config = dict(
    train_examples=203450,
    arch='unet',
    warmup_steps=1130,
    weight_decay=0.06,
)
Rows from block 9, named by matrix and row number. Each number is 200 + 30 x the weight over its row's rms, rounded and kept within 0 to 999. All counts start at 0. After the name is the row's rms in percent of the matrix's.
# emb: conditioning projection (model.mid.2.emb.weight, 192x128), inputs 0-127
emb.73,015,186,212,159,221,224,169,181,276,201,204,222,196,218,183,221,238,259,230,165,271,183,213,196,237,196,221,309,190,239,190,292,247,191,174,164,180,224,225,227,238,211,163,201,200,154,183,184,148,175,197,203,240,182,185,201,161,218,199,240,182,166,186,192,206,232,202,196,251,222,256,211,207,173,202,216,222,194,265,210,224,146,195,194,239,196,190,167,173,237,179,180,185,198,182,181,198,252,183,190,197,199,201,186,189,223,240,186,191,145,193,229,224,255,172,226,186,222,170,217,188,185,234,244,197,208,216,193,216
emb.74,014,219,210,199,268,216,165,210,225,245,204,219,188,200,190,218,238,276,234,168,199,202,240,198,220,190,250,239,218,190,245,247,178,248,182,166,152,232,215,253,194,217,243,236,216,186,183,226,222,185,203,219,207,203,157,191,177,251,168,209,185,206,206,192,245,190,169,224,208,236,235,207,230,205,244,221,152,177,209,165,258,220,155,164,181,160,146,186,172,228,188,202,186,229,291,223,218,207,169,240,203,175,226,202,192,171,189,156,197,179,193,181,196,215,180,183,183,241,222,254,227,176,174,243,250,219,190,251,223
emb.75,047,167,175,135,229,211,183,235,147,187,187,150,173,190,190,190,179,230,193,152,133,181,229,188,281,211,194,263,224,201,100,240,192,212,253,176,173,207,195,255,211,201,203,223,206,205,196,156,218,203,205,198,231,175,194,218,208,194,180,240,180,159,205,177,164,206,225,214,225,159,242,117,189,180,167,173,222,240,197,222,202,196,166,173,208,174,184,196,189,182,162,159,221,190,251,237,202,201,173,212,157,260,225,210,211,167,212,192,171,181,209,196,206,177,169,200,164,194,201,247,204,248,189,230,208,252,201,175,197
emb.76,008,187,209,199,244,243,164,250,172,225,207,154,217,214,210,176,168,222,228,225,188,195,220,207,226,234,226,197,254,248,232,249,223,213,240,195,158,273,229,243,202,179,221,223,228,210,140,240,193,172,251,192,237,196,212,204,217,175,184,204,181,199,191,165,202,262,265,237,189,253,279,218,195,169,183,194,192,227,186,223,203,225,217,171,213,161,159,183,178,217,202,153,183,252,232,225,220,206,163,194,209,236,218,213,212,175,198,157,142,144,197,202,201,194,252,233,159,226,183,235,239,241,205,199,210,239,212,209,218
emb.77,012,161,209,13,251,206,182,233,127,223,199,198,241,196,191,199,140,212,170,118,192,213,198,190,205,216,203,204,203,232,222,205,222,227,195,213,184,247,199,237,187,192,191,191,231,195,201,231,206,177,221,212,235,192,187,217,216,196,214,206,185,175,216,201,224,212,236,227,241,251,235,272,161,195,195,150,177,202,221,219,236,195,172,189,199,192,189,218,175,228,207,231,184,231,227,199,184,201,197,223,183,232,193,235,201,179,219,176,194,215,239,192,242,191,161,169,228,213,182,221,227,231,179,206,200,205,178,206,212
emb.79,015,181,235,156,231,216,161,207,152,228,234,235,216,205,210,198,238,212,197,191,222,210,189,189,240,237,211,230,198,223,310,200,235,204,196,202,160,271,188,219,183,189,204,214,244,216,209,280,194,186,236,243,242,200,158,199,231,266,163,217,155,177,204,177,243,209,215,241,229,226,203,276,208,191,161,164,190,235,213,208,220,208,188,164,182,149,165,208,195,194,186,205,167,245,228,187,173,222,158,216,203,230,206,213,195,170,237,170,194,276,197,216,227,210,220,171,188,180,217,247,219,224,200,185,191,256,195,192,209
emb.80,005,137,207,266,221,213,181,214,221,199,208,154,217,216,185,172,162,198,205,215,193,218,219,178,262,235,207,235,226,247,259,207,253,183,199,183,137,242,213,219,189,176,177,210,179,211,188,236,218,165,200,247,234,258,192,214,200,208,189,257,167,229,186,150,220,224,214,211,187,274,228,274,210,178,159,180,187,249,188,201,241,189,191,138,197,174,149,202,199,235,210,187,188,233,201,230,205,197,153,222,168,262,237,189,224,199,223,193,187,185,182,254,251,175,230,179,164,196,216,245,217,198,205,176,228,216,220,211,183
emb.81,009,217,225,211,241,233,184,241,153,260,197,165,205,218,206,219,173,198,201,174,180,194,209,237,242,211,228,218,270,236,190,170,214,169,238,222,204,270,209,243,230,189,204,209,228,212,189,217,203,228,206,245,224,165,221,240,185,216,156,200,169,221,173,164,215,272,254,247,258,236,218,227,191,175,222,197,162,201,199,194,252,211,215,172,186,167,182,194,218,201,178,143,173,200,207,252,245,202,182,245,232,217,169,228,235,181,178,170,207,145,202,244,231,193,195,216,178,204,224,276,217,211,193,171,246,242,178,227,237
emb.82,246,199,214,211,243,191,165,247,201,189,210,174,198,193,189,189,205,227,213,180,169,204,216,222,239,205,232,222,209,173,120,225,192,227,235,190,145,225,198,208,189,167,234,217,208,239,161,200,216,189,235,196,227,191,196,226,241,185,206,234,179,180,200,170,207,235,218,234,259,221,253,287,219,207,152,183,198,215,215,195,206,227,168,135,193,150,145,214,190,198,172,186,168,253,214,250,175,189,146,225,171,268,228,199,205,149,217,184,184,174,201,218,216,217,191,214,104,245,216,227,225,217,219,230,219,249,234,229,197
emb.83,183,233,208,138,203,194,178,222,157,201,219,181,189,185,230,192,185,204,206,150,130,236,232,149,220,191,211,204,259,173,95,199,151,204,206,196,184,176,206,194,197,219,211,187,249,186,203,172,176,208,225,186,204,189,192,213,196,195,178,238,170,174,212,184,168,237,250,182,218,212,255,62,248,206,161,218,217,228,170,172,224,237,196,172,161,172,179,193,207,207,150,174,219,213,270,176,241,216,163,223,174,217,210,186,205,181,189,170,216,216,215,223,197,190,184,206,212,217,194,235,249,234,204,192,189,199,188,188,213
emb.84,024,163,220,96,193,207,185,223,177,207,177,183,182,184,218,213,110,229,204,135,142,218,176,184,267,207,184,189,214,185,68,239,207,175,205,224,166,232,178,217,210,175,199,193,264,203,139,189,184,175,211,198,177,208,192,201,222,153,193,215,172,158,210,149,226,217,212,190,222,221,209,176,205,223,196,191,194,256,179,192,216,201,175,152,197,174,180,209,185,206,173,131,194,218,207,207,186,202,161,173,180,190,231,195,188,160,220,228,167,206,236,212,180,206,188,194,172,201,194,224,247,225,185,202,229,210,198,177,229
emb.85,026,221,217,179,247,226,168,226,208,195,213,207,231,224,209,209,171,198,213,159,183,216,207,223,216,236,236,248,199,273,254,251,197,209,190,199,182,268,214,227,236,172,185,226,201,202,172,245,223,195,212,228,203,171,203,199,220,199,160,185,173,185,172,166,265,261,257,220,251,229,254,295,219,213,182,171,216,208,184,242,258,214,279,184,194,180,171,181,189,177,207,175,166,217,204,188,209,202,189,198,173,197,184,225,205,200,241,116,193,217,204,203,221,229,219,182,178,243,194,274,200,176,231,188,196,204,200,221,199
emb.86,112,169,226,93,209,204,160,248,166,247,184,216,215,173,211,218,160,253,169,118,158,225,178,202,209,244,180,212,241,220,222,204,174,176,229,202,175,265,206,214,181,196,202,210,245,211,168,218,199,157,231,205,193,193,153,197,251,257,212,193,205,159,228,198,221,216,223,215,225,255,232,222,207,198,205,162,184,238,206,204,261,195,245,163,186,176,178,210,213,235,182,185,192,229,205,226,217,230,169,211,163,189,208,242,199,172,206,196,189,269,247,192,210,220,149,160,193,230,186,223,231,213,161,216,181,237,202,211,233
emb.87,018,161,225,182,239,189,197,252,217,225,203,172,209,219,199,189,221,199,218,180,145,223,221,184,289,224,223,294,202,196,206,205,240,220,190,189,166,231,213,176,238,167,209,229,197,247,172,201,198,170,260,226,236,200,219,205,238,252,161,231,190,192,187,206,209,207,258,226,228,184,167,281,235,162,217,188,207,197,194,164,192,183,212,174,281,179,172,198,211,190,194,187,181,221,217,216,197,206,173,225,177,214,205,251,182,257,198,197,167,171,203,223,215,269,153,172,179,214,215,261,248,206,172,181,206,223,184,238,223
emb.88,049,182,252,277,236,193,187,253,225,219,209,202,211,195,192,245,175,201,184,207,151,200,252,223,230,214,221,250,221,253,224,262,197,218,218,188,177,207,236,186,209,201,216,257,176,217,172,231,238,179,205,210,188,177,203,224,192,210,197,244,239,198,207,164,241,265,246,251,232,186,279,256,212,188,203,134,166,233,203,217,252,213,213,168,221,177,168,219,222,245,185,230,170,207,226,217,212,190,163,217,189,226,187,218,236,197,231,155,201,183,180,166,188,227,219,212,154,195,195,207,275,187,166,244,219,218,186,204,197
emb.89,502,204,207,210,241,201,159,261,183,232,211,198,200,183,195,193,215,231,200,203,203,227,240,221,232,210,222,252,240,156,213,242,182,229,226,204,137,233,213,228,203,188,232,227,240,229,155,192,216,214,226,243,223,200,160,210,244,218,172,242,192,187,203,162,227,227,224,235,250,215,250,174,233,215,174,210,199,243,213,195,249,222,204,136,167,129,131,208,170,225,180,191,170,215,226,242,220,196,132,227,200,238,217,202,200,189,238,115,175,197,211,226,187,222,195,204,133,237,198,242,235,210,197,216,228,232,210,201,208
emb.90,029,177,182,220,214,230,178,227,257,228,192,200,186,216,205,208,277,206,233,197,261,211,208,206,209,183,218,201,186,215,247,193,212,248,185,169,186,210,243,218,242,187,167,193,161,193,204,208,209,174,161,243,278,203,215,178,195,256,204,159,170,189,191,204,202,194,186,151,299,179,218,227,185,176,213,188,222,199,212,200,242,181,239,193,230,184,195,170,166,230,193,190,185,196,229,188,234,231,192,189,181,208,151,185,167,212,231,133,167,162,205,231,201,325,179,220,182,190,185,189,173,164,246,231,165,217,207,220,197
emb.93,434,202,218,154,233,210,164,250,220,229,209,197,207,204,200,214,206,233,199,169,211,213,226,206,233,228,237,238,229,172,231,240,211,241,212,191,144,228,217,240,187,211,210,227,223,239,140,233,210,181,233,221,208,195,179,226,233,232,193,249,211,187,206,168,187,234,232,247,258,239,241,318,225,199,201,187,205,224,211,197,233,208,216,154,189,146,148,199,168,221,180,189,157,218,225,236,200,209,148,247,190,249,194,212,209,218,216,112,181,193,205,205,215,221,186,201,141,213,207,224,250,219,196,205,214,248,200,215,214
emb.95,096,193,208,200,242,233,175,240,211,211,211,140,207,200,203,197,184,205,223,184,180,204,213,213,221,210,222,251,210,251,179,251,265,245,200,175,147,230,228,237,192,184,196,230,201,217,160,210,224,185,255,214,211,187,236,202,210,174,159,210,196,211,204,155,257,247,221,233,239,218,198,243,213,184,193,185,224,254,217,205,250,202,194,155,212,163,147,223,225,200,184,173,174,263,253,233,234,211,152,240,170,222,187,214,193,223,231,170,152,134,199,211,223,254,215,172,131,211,201,239,223,224,146,159,213,216,217,201,203
emb.96,011,215,189,253,256,219,176,210,221,209,174,225,200,197,215,198,150,138,242,230,164,183,219,228,175,210,207,213,229,146,251,164,205,199,226,164,194,214,185,238,190,226,208,165,200,178,180,185,245,229,259,218,205,211,188,215,258,246,169,139,189,206,202,204,169,207,194,191,208,243,259,143,275,225,232,192,197,169,250,242,197,224,142,191,147,184,187,190,218,194,190,195,172,191,243,196,167,212,178,203,229,305,205,232,194,192,198,203,236,187,241,211,182,246,213,204,196,204,160,210,205,161,178,233,184,204,177,177,232
emb.97,013,223,175,167,239,179,219,194,206,239,253,237,215,175,198,185,182,201,208,129,226,223,253,190,220,178,176,215,204,224,44,179,195,242,259,222,204,188,223,181,195,189,190,187,233,218,229,145,168,256,247,201,123,195,199,179,218,216,194,155,141,188,227,218,188,172,226,224,236,205,181,144,248,216,208,211,235,172,179,202,214,232,183,213,232,196,207,243,211,191,179,186,207,190,195,214,172,211,217,221,196,219,201,223,197,168,155,234,172,194,188,226,165,195,172,219,195,199,171,177,211,217,211,187,173,238,176,171,218
emb.98,019,207,215,145,239,214,174,195,188,248,202,206,193,179,180,225,149,203,162,160,188,235,197,217,196,195,215,168,216,151,345,185,183,212,223,182,202,205,164,257,185,207,201,204,213,234,203,223,192,218,202,178,243,208,162,225,192,269,201,151,200,197,227,201,199,169,182,186,186,198,198,253,259,216,202,204,256,198,200,183,257,211,194,198,121,184,189,200,155,188,216,234,169,201,209,161,180,190,201,172,198,193,201,223,199,228,204,142,161,238,245,192,198,243,197,222,219,210,216,196,234,176,220,256,234,168,202,249,218
emb.99,006,190,242,211,180,186,149,219,206,211,228,222,175,223,228,197,188,243,225,112,134,204,191,187,210,228,198,217,202,249,260,194,166,184,210,156,177,205,217,218,214,240,215,224,191,182,192,219,253,164,194,213,220,182,176,228,184,198,233,189,203,180,224,195,237,232,222,215,216,218,229,286,204,146,231,203,199,198,216,209,257,146,167,138,228,182,164,178,241,165,201,184,212,220,207,265,224,178,155,241,207,176,197,238,175,224,230,151,186,189,198,187,226,277,187,188,167,205,221,212,225,185,174,212,195,229,130,232,196
emb.100,010,237,204,248,225,223,182,222,181,216,168,215,213,194,198,211,217,196,209,233,189,247,217,212,265,248,192,193,221,160,297,203,195,180,235,209,169,229,173,208,197,221,249,178,200,208,225,215,226,196,222,196,197,199,154,262,215,245,216,222,177,202,210,213,197,204,194,215,210,205,195,212,289,193,202,233,267,241,217,231,237,233,208,181,156,176,162,169,163,205,224,225,205,236,251,230,287,215,179,201,277,272,214,203,185,249,222,146,190,226,225,189,166,200,232,192,182,219,178,188,206,188,206,233,172,197,177,208,203
emb.101,118,179,190,184,189,192,216,218,256,158,209,174,202,216,206,188,218,188,218,201,244,180,189,230,222,251,199,196,204,282,223,192,220,194,175,191,157,165,129,172,190,235,204,207,130,171,205,217,192,148,192,207,192,214,218,177,195,283,234,237,207,233,256,170,181,180,182,215,150,219,211,267,163,207,188,253,198,162,202,167,164,170,239,166,229,187,160,191,188,198,203,267,210,207,153,188,197,181,149,165,240,175,185,193,188,207,157,231,194,151,215,212,237,201,234,191,160,156,196,162,151,170,213,226,174,175,222,200,204
emb.102,047,213,222,265,208,213,162,191,232,232,247,221,215,209,191,198,187,170,180,242,186,249,192,207,199,235,216,237,200,133,329,220,239,230,184,197,194,218,253,213,176,235,195,207,236,221,198,254,225,188,241,221,223,199,160,178,185,223,215,192,203,173,205,193,219,187,217,195,226,197,235,290,182,193,179,188,237,182,201,213,244,208,163,191,160,197,197,217,116,203,228,241,177,193,196,214,146,194,192,183,194,227,209,225,198,188,231,98,193,210,200,189,209,218,230,231,206,238,215,205,224,193,174,236,201,210,222,213,192
emb.103,059,235,201,205,216,237,188,214,191,258,226,241,213,212,202,192,208,226,182,246,178,230,219,202,254,270,231,224,180,168,276,201,195,219,220,176,151,231,178,228,168,206,203,189,219,199,213,198,225,222,218,271,243,179,163,185,194,265,156,216,174,181,186,180,128,196,196,200,181,263,263,233,228,217,142,172,179,190,207,254,254,213,223,179,149,146,165,207,186,195,204,218,178,220,195,238,189,183,151,204,205,240,250,194,200,174,247,179,233,195,207,234,184,194,204,198,185,205,194,265,159,204,194,220,189,197,183,200,232
emb.104,015,188,204,127,211,219,187,238,155,198,195,147,206,211,184,229,126,206,211,86,207,179,198,217,230,174,232,201,211,206,82,161,210,191,221,202,177,158,179,182,216,166,184,227,188,207,195,164,233,205,189,171,213,216,220,182,217,214,191,220,135,217,212,194,205,163,210,185,209,158,205,275,203,189,171,211,218,205,180,167,256,187,167,181,261,191,196,204,217,172,169,206,185,158,201,210,193,216,187,159,193,220,203,202,198,199,198,264,175,153,176,216,252,252,160,164,179,184,231,168,180,195,208,197,219,209,203,194,214
emb.105,005,184,219,280,250,191,178,196,242,201,176,188,200,222,258,256,199,204,218,238,246,217,248,236,252,192,204,239,172,168,192,180,186,189,224,198,185,196,272,149,193,192,208,230,215,231,203,227,192,158,250,191,194,166,204,243,230,160,181,218,182,240,237,158,206,206,210,254,247,222,207,218,230,190,148,231,225,239,199,213,205,142,197,162,217,153,164,213,169,207,200,228,176,257,188,270,218,193,172,206,203,186,179,257,174,219,169,152,175,185,178,205,215,194,215,160,172,193,193,192,241,211,248,171,208,171,231,182,188
emb.106,008,190,231,88,225,227,178,165,219,168,191,216,193,188,188,245,166,178,183,104,185,174,227,175,242,173,226,173,189,191,123,217,195,158,160,180,231,168,190,198,186,223,154,193,178,181,227,175,215,195,236,188,170,192,190,192,186,256,145,222,191,230,221,210,196,182,183,178,261,193,165,182,270,162,192,177,213,199,226,177,206,181,187,223,250,215,227,213,202,193,176,207,181,195,285,174,223,184,218,188,192,205,189,218,233,209,150,192,183,210,191,168,220,235,174,162,233,184,211,202,204,209,150,186,185,219,190,151,243
emb.107,026,172,201,186,215,218,211,238,222,239,218,192,207,219,240,194,173,179,189,149,185,183,179,210,215,211,224,233,200,237,236,207,233,197,197,209,176,207,210,229,201,258,178,195,237,254,190,244,269,184,197,183,221,192,162,203,208,232,182,200,232,165,198,180,201,178,207,218,203,191,234,375,216,181,195,193,222,189,217,158,171,209,194,193,162,177,196,201,217,189,192,192,194,218,215,254,204,204,182,228,175,186,189,215,189,248,226,250,212,177,227,181,258,238,203,150,164,221,197,194,248,209,129,229,222,239,206,178,168
emb.108,010,178,212,272,150,194,197,255,294,158,203,190,182,203,217,189,183,177,161,231,211,192,172,192,203,219,217,196,211,234,291,256,167,253,202,231,193,196,281,262,190,189,176,151,246,232,220,210,234,203,239,214,217,200,192,200,228,200,230,191,185,184,203,188,184,206,198,207,259,205,263,241,196,230,229,182,211,231,234,222,228,201,194,172,141,177,186,166,179,176,189,187,214,203,189,219,195,218,185,191,164,221,206,202,157,218,206,156,182,259,205,188,198,236,188,213,156,238,218,214,193,213,175,218,179,273,188,206,222
emb.109,005,226,204,177,235,204,180,168,226,215,201,212,211,199,160,203,213,156,199,227,166,211,194,176,241,211,216,178,228,250,159,148,195,152,191,172,153,197,186,242,189,188,231,156,253,253,193,201,184,173,279,224,224,196,202,219,212,193,183,272,220,222,179,205,233,252,218,201,203,231,179,280,238,218,191,208,232,163,200,232,193,203,183,165,215,169,149,146,168,208,216,217,191,247,267,181,179,186,164,225,237,191,203,170,180,234,206,277,225,205,199,162,215,220,228,198,175,224,184,185,146,171,150,221,203,249,199,193,228
emb.110,016,232,207,122,234,216,186,239,218,158,176,175,200,207,239,226,234,180,240,140,167,256,179,192,223,139,232,216,208,168,82,201,184,215,174,168,184,176,177,228,169,215,219,205,180,221,154,131,205,175,227,181,137,217,220,221,230,169,159,155,185,233,224,203,219,190,193,216,161,166,195,182,238,169,190,155,214,208,187,206,224,210,157,186,185,186,187,189,214,161,165,225,183,188,213,175,210,237,191,200,200,209,160,220,203,243,229,191,178,131,206,169,206,256,162,192,206,176,192,192,200,160,210,172,186,204,187,237,210
emb.111,034,202,177,151,209,193,183,211,183,257,211,157,177,218,200,178,186,243,220,159,240,164,162,152,235,190,209,184,251,235,227,215,196,176,192,256,203,213,199,217,196,308,237,165,206,200,172,208,247,167,214,207,179,206,223,184,236,188,205,189,214,211,188,243,242,213,215,171,187,215,208,215,183,168,249,201,262,233,221,226,230,223,150,207,157,200,195,166,204,174,215,210,206,220,240,229,166,250,196,222,227,261,176,212,202,221,242,104,188,177,193,215,219,262,197,213,183,264,209,191,197,190,168,203,156,194,185,237,203
emb.112,119,181,182,228,202,238,232,177,207,247,190,247,222,187,198,175,199,222,204,228,270,225,269,233,180,170,187,180,174,173,251,187,160,201,190,217,228,172,217,225,181,207,217,161,208,148,213,177,207,266,188,230,202,198,198,207,191,257,274,232,239,229,187,228,177,173,178,203,188,203,208,200,185,206,221,221,176,204,214,175,236,163,199,223,196,226,232,182,210,188,216,267,212,209,182,145,245,233,222,199,253,164,160,192,198,252,175,173,177,262,164,270,159,209,193,179,226,161,157,178,146,169,183,207,199,216,206,160,247
emb.113,016,215,177,133,181,218,175,180,171,178,201,241,170,178,213,265,242,241,214,164,216,220,241,211,210,190,200,265,183,187,162,240,162,188,197,209,192,232,167,206,210,154,212,198,246,211,196,151,233,233,231,189,196,196,159,171,220,202,181,154,213,178,198,209,139,237,234,149,269,142,162,151,214,188,167,164,155,210,173,170,276,228,205,208,164,204,211,195,171,179,187,141,181,145,194,140,233,190,214,190,185,227,192,219,185,156,212,175,216,194,195,215,193,205,149,205,229,231,172,197,181,193,228,237,193,167,202,193,233
emb.114,010,137,209,280,184,219,149,201,225,213,192,209,209,221,148,202,201,204,265,205,259,236,222,179,285,236,152,204,214,182,262,255,228,189,222,177,167,208,164,210,212,195,262,222,199,184,176,190,250,213,243,166,225,203,181,167,213,231,220,208,206,198,227,220,226,214,234,226,209,196,268,278,222,232,186,172,245,178,196,180,228,200,176,200,163,191,189,185,200,186,179,216,158,175,198,202,252,203,188,230,239,245,188,184,180,171,190,191,204,226,210,236,211,212,193,233,131,201,220,196,203,160,223,198,212,163,195,189,243
emb.115,053,237,165,155,237,193,185,212,141,187,176,232,178,175,213,175,221,158,224,108,249,194,230,187,202,146,186,239,173,266,149,221,240,216,217,174,186,266,203,145,167,206,224,205,126,172,222,177,241,182,171,181,154,201,239,229,204,175,173,244,197,204,183,224,187,155,223,223,176,154,216,208,232,187,154,172,176,225,160,190,210,233,196,187,227,198,201,218,217,169,180,172,202,178,141,226,221,215,196,181,212,191,184,181,200,192,173,273,185,184,172,230,224,208,176,206,201,239,240,229,177,205,210,168,240,231,189,191,221
emb.116,025,284,211,179,239,218,198,159,138,215,211,149,180,222,206,198,152,143,217,179,237,198,177,169,209,220,165,202,186,237,226,202,214,184,199,197,187,240,200,208,185,116,189,191,239,197,230,192,189,231,220,180,189,222,153,199,148,233,203,148,179,186,183,169,210,191,142,216,186,263,242,157,192,230,163,193,182,173,202,196,172,193,199,174,161,171,180,217,193,145,202,193,186,172,201,177,178,191,189,165,208,283,254,231,197,169,235,195,221,250,235,130,213,229,195,178,186,211,170,229,185,193,185,251,151,223,194,193,204
emb.117,007,210,229,258,170,219,199,222,160,172,196,212,171,218,222,180,155,219,183,231,219,201,180,181,205,201,221,225,236,166,176,181,215,248,161,173,201,227,177,172,215,165,190,228,167,186,227,200,277,175,199,211,203,206,239,180,260,194,208,183,213,243,239,184,211,215,166,218,307,171,201,208,245,175,187,151,201,239,182,190,196,174,227,207,255,212,225,182,274,159,186,204,185,176,197,229,166,198,224,219,190,190,209,207,177,188,236,196,261,211,187,145,200,297,199,209,197,170,225,175,151,252,227,224,231,214,199,221,175
emb.119,006,172,228,178,161,208,212,216,190,183,236,244,173,215,237,204,234,190,207,173,147,208,177,193,177,195,175,202,243,212,171,219,173,203,227,228,213,216,219,221,176,202,252,183,228,202,207,196,231,222,253,191,233,214,177,229,209,210,191,192,282,216,193,192,230,205,172,208,269,144,216,224,199,199,214,186,188,196,151,128,304,185,219,222,196,223,201,162,243,211,193,186,206,196,203,175,230,259,235,243,133,144,187,189,208,192,200,229,216,205,272,174,177,259,125,196,175,189,185,176,177,174,188,231,192,193,175,179,215
emb.122,005,218,233,264,268,172,187,236,196,207,189,210,197,224,204,222,205,226,202,273,206,230,254,200,248,225,237,252,207,191,283,200,258,255,185,213,125,201,213,249,180,198,234,207,168,198,184,232,224,201,202,203,228,170,218,202,259,184,206,174,214,195,224,211,205,218,194,214,226,194,185,279,217,185,181,219,217,225,218,213,208,249,151,172,180,132,158,179,224,158,189,237,180,205,209,231,219,231,176,180,239,249,196,213,180,174,229,188,194,200,228,238,212,212,260,200,157,198,207,196,187,202,265,210,195,212,221,197,185
emb.124,076,232,243,246,208,227,172,239,212,194,218,217,211,202,221,176,239,227,197,219,199,197,237,184,213,206,217,241,238,193,241,222,234,280,212,181,150,222,198,217,147,223,230,253,183,235,146,220,205,193,211,219,196,229,177,214,219,233,172,221,172,173,212,186,214,210,249,157,268,221,233,304,202,179,106,193,162,211,219,207,193,222,199,154,203,147,148,201,181,214,164,180,146,180,215,210,201,221,145,207,195,224,199,203,179,187,218,203,170,164,201,223,205,228,206,193,150,215,185,199,220,183,201,245,227,209,233,229,235
emb.125,020,192,180,272,228,204,163,202,219,243,182,197,211,182,199,179,232,219,242,237,191,232,210,202,203,223,232,253,224,194,238,196,191,187,217,194,147,187,225,231,165,197,222,226,195,271,151,209,258,191,214,230,176,194,211,197,198,152,202,215,166,188,155,165,192,287,210,251,205,256,207,267,222,169,214,228,167,238,171,193,240,228,185,162,176,140,143,210,211,210,229,171,201,254,219,249,231,221,150,207,188,186,250,219,212,220,219,184,193,214,176,206,207,228,228,206,143,229,219,260,228,207,182,180,213,225,199,202,204
emb.126,010,216,229,213,176,198,201,235,263,226,229,213,217,182,216,171,244,203,186,204,194,228,265,217,206,245,247,225,218,188,264,283,197,209,222,224,186,241,176,247,212,260,180,176,230,205,176,197,172,197,187,209,217,162,195,210,202,243,191,167,144,226,181,198,207,223,245,186,189,234,209,259,164,178,174,231,204,237,204,162,236,222,209,155,210,166,174,204,224,213,208,214,178,239,253,234,241,244,166,201,233,200,260,224,177,193,261,164,213,227,229,182,208,248,198,223,155,209,178,234,223,185,216,155,235,240,179,197,234
emb.128,034,205,199,197,135,176,214,212,188,160,179,166,161,171,189,187,201,213,220,180,179,184,261,197,193,159,175,172,181,173,37,245,120,169,170,184,216,198,223,177,145,166,176,217,201,193,187,125,172,198,197,214,189,187,195,211,191,150,200,215,186,210,178,218,177,194,185,193,166,162,170,103,174,169,259,225,218,192,172,167,204,195,193,205,248,208,209,205,221,226,176,191,203,204,198,223,200,221,215,172,193,176,212,185,199,213,213,193,236,193,201,203,168,153,176,217,197,215,202,203,178,228,226,181,184,222,169,209,219
emb.129,059,188,216,185,147,203,180,135,271,198,200,248,198,204,182,214,223,226,213,167,245,191,236,192,147,167,192,217,204,141,260,204,162,196,193,200,248,220,200,198,201,233,176,131,238,162,215,157,186,205,218,227,183,209,151,174,240,192,238,201,219,231,155,245,164,197,196,209,175,162,121,195,207,189,217,200,207,191,182,225,216,185,202,249,140,242,264,232,153,195,202,223,201,188,212,152,224,186,244,195,210,204,240,197,180,245,193,139,225,227,222,197,178,229,181,218,259,216,193,218,210,181,223,206,235,231,209,189,234
emb.130,007,221,211,247,209,175,205,236,226,213,199,194,205,192,197,217,250,216,227,179,162,240,229,196,234,175,223,220,144,159,158,242,155,180,162,204,203,176,255,214,132,179,216,201,212,168,216,194,271,183,243,206,246,174,166,206,146,178,225,243,220,146,197,197,215,194,197,187,292,181,239,203,221,180,194,227,229,246,241,211,192,193,198,199,163,191,180,197,207,165,196,211,198,204,219,189,237,201,197,147,191,144,278,201,210,198,229,121,186,205,195,178,177,188,188,208,148,244,168,211,191,166,223,243,193,183,201,205,152
emb.132,095,194,184,210,198,188,175,175,204,204,195,210,167,214,221,186,226,187,195,189,160,204,154,185,223,183,187,205,225,221,134,218,225,229,167,234,224,192,205,158,284,267,205,257,217,172,203,170,190,197,144,125,205,219,243,200,223,132,204,165,183,238,185,225,191,215,146,224,154,126,156,292,178,190,271,185,219,233,169,197,197,218,204,228,199,220,223,209,236,181,192,185,210,168,202,219,142,215,226,206,176,175,148,201,204,246,177,224,208,168,165,213,237,210,197,226,186,191,238,172,184,191,202,200,201,213,214,225,175
emb.134,071,198,240,180,185,209,232,204,206,243,183,187,225,217,219,225,227,243,222,168,174,233,218,202,184,187,212,226,233,212,95,230,195,140,169,181,136,246,248,198,181,186,189,262,191,188,150,211,188,180,213,227,183,196,232,215,229,171,187,230,192,196,206,178,194,234,204,207,195,240,234,262,218,166,224,180,161,226,196,209,197,187,195,138,218,122,141,202,248,202,186,127,191,199,224,252,232,225,145,218,177,204,200,183,199,218,194,213,210,203,152,218,164,186,164,191,120,211,207,222,226,198,216,171,199,205,200,234,189
emb.135,027,214,216,278,198,221,151,198,255,202,189,231,209,210,209,157,257,157,205,242,239,194,151,212,212,198,173,239,199,219,252,211,151,236,173,182,196,213,222,209,250,220,201,163,229,183,203,201,155,170,193,236,155,180,175,206,168,154,211,189,195,213,193,213,218,184,151,214,202,173,199,214,220,184,218,164,267,216,217,226,268,207,250,200,173,194,207,174,174,178,212,219,179,193,164,178,215,243,195,201,230,204,166,240,180,248,274,106,208,173,195,182,202,163,187,224,139,182,174,169,238,199,233,187,200,203,216,228,168
emb.136,075,216,199,275,218,201,199,196,235,206,185,217,218,195,201,197,231,214,194,247,244,207,234,212,201,264,239,164,198,218,342,219,219,234,251,181,169,214,219,195,151,228,242,218,226,204,223,248,212,202,231,243,222,190,188,179,224,244,210,216,231,212,215,200,223,206,198,232,234,254,232,230,211,213,186,235,199,230,208,202,282,220,216,175,182,162,164,198,211,181,202,230,173,256,236,246,226,194,170,212,234,286,226,215,207,240,208,194,217,222,217,212,202,200,235,212,173,199,203,219,238,201,198,226,192,217,184,207,192
emb.137,013,191,196,230,194,191,202,237,214,210,231,152,192,186,202,186,221,217,211,189,163,206,229,204,239,207,206,253,208,198,221,257,160,192,198,198,182,236,227,192,149,179,210,214,173,243,157,198,267,178,251,219,161,217,204,210,220,186,231,273,194,198,214,174,186,217,178,243,210,187,189,283,198,171,263,211,176,274,226,215,222,182,213,185,218,163,183,238,203,173,159,177,200,219,173,249,175,235,179,160,210,159,239,211,201,186,247,109,211,211,197,187,174,278,193,215,155,217,212,205,226,207,221,179,203,255,179,237,218
emb.138,059,192,210,101,197,225,189,193,232,205,214,255,224,173,229,246,178,233,189,95,171,203,184,175,196,219,223,235,204,210,210,178,236,226,162,189,203,219,202,230,216,212,207,156,170,184,196,238,191,173,233,247,223,196,166,218,161,217,157,215,171,176,177,178,225,236,185,234,264,249,239,295,175,206,123,200,171,207,200,196,155,223,232,196,173,222,204,188,177,214,172,189,193,184,217,230,205,224,216,166,186,180,194,208,171,210,220,136,146,246,189,188,223,199,189,198,234,226,184,223,231,211,223,212,238,209,217,209,182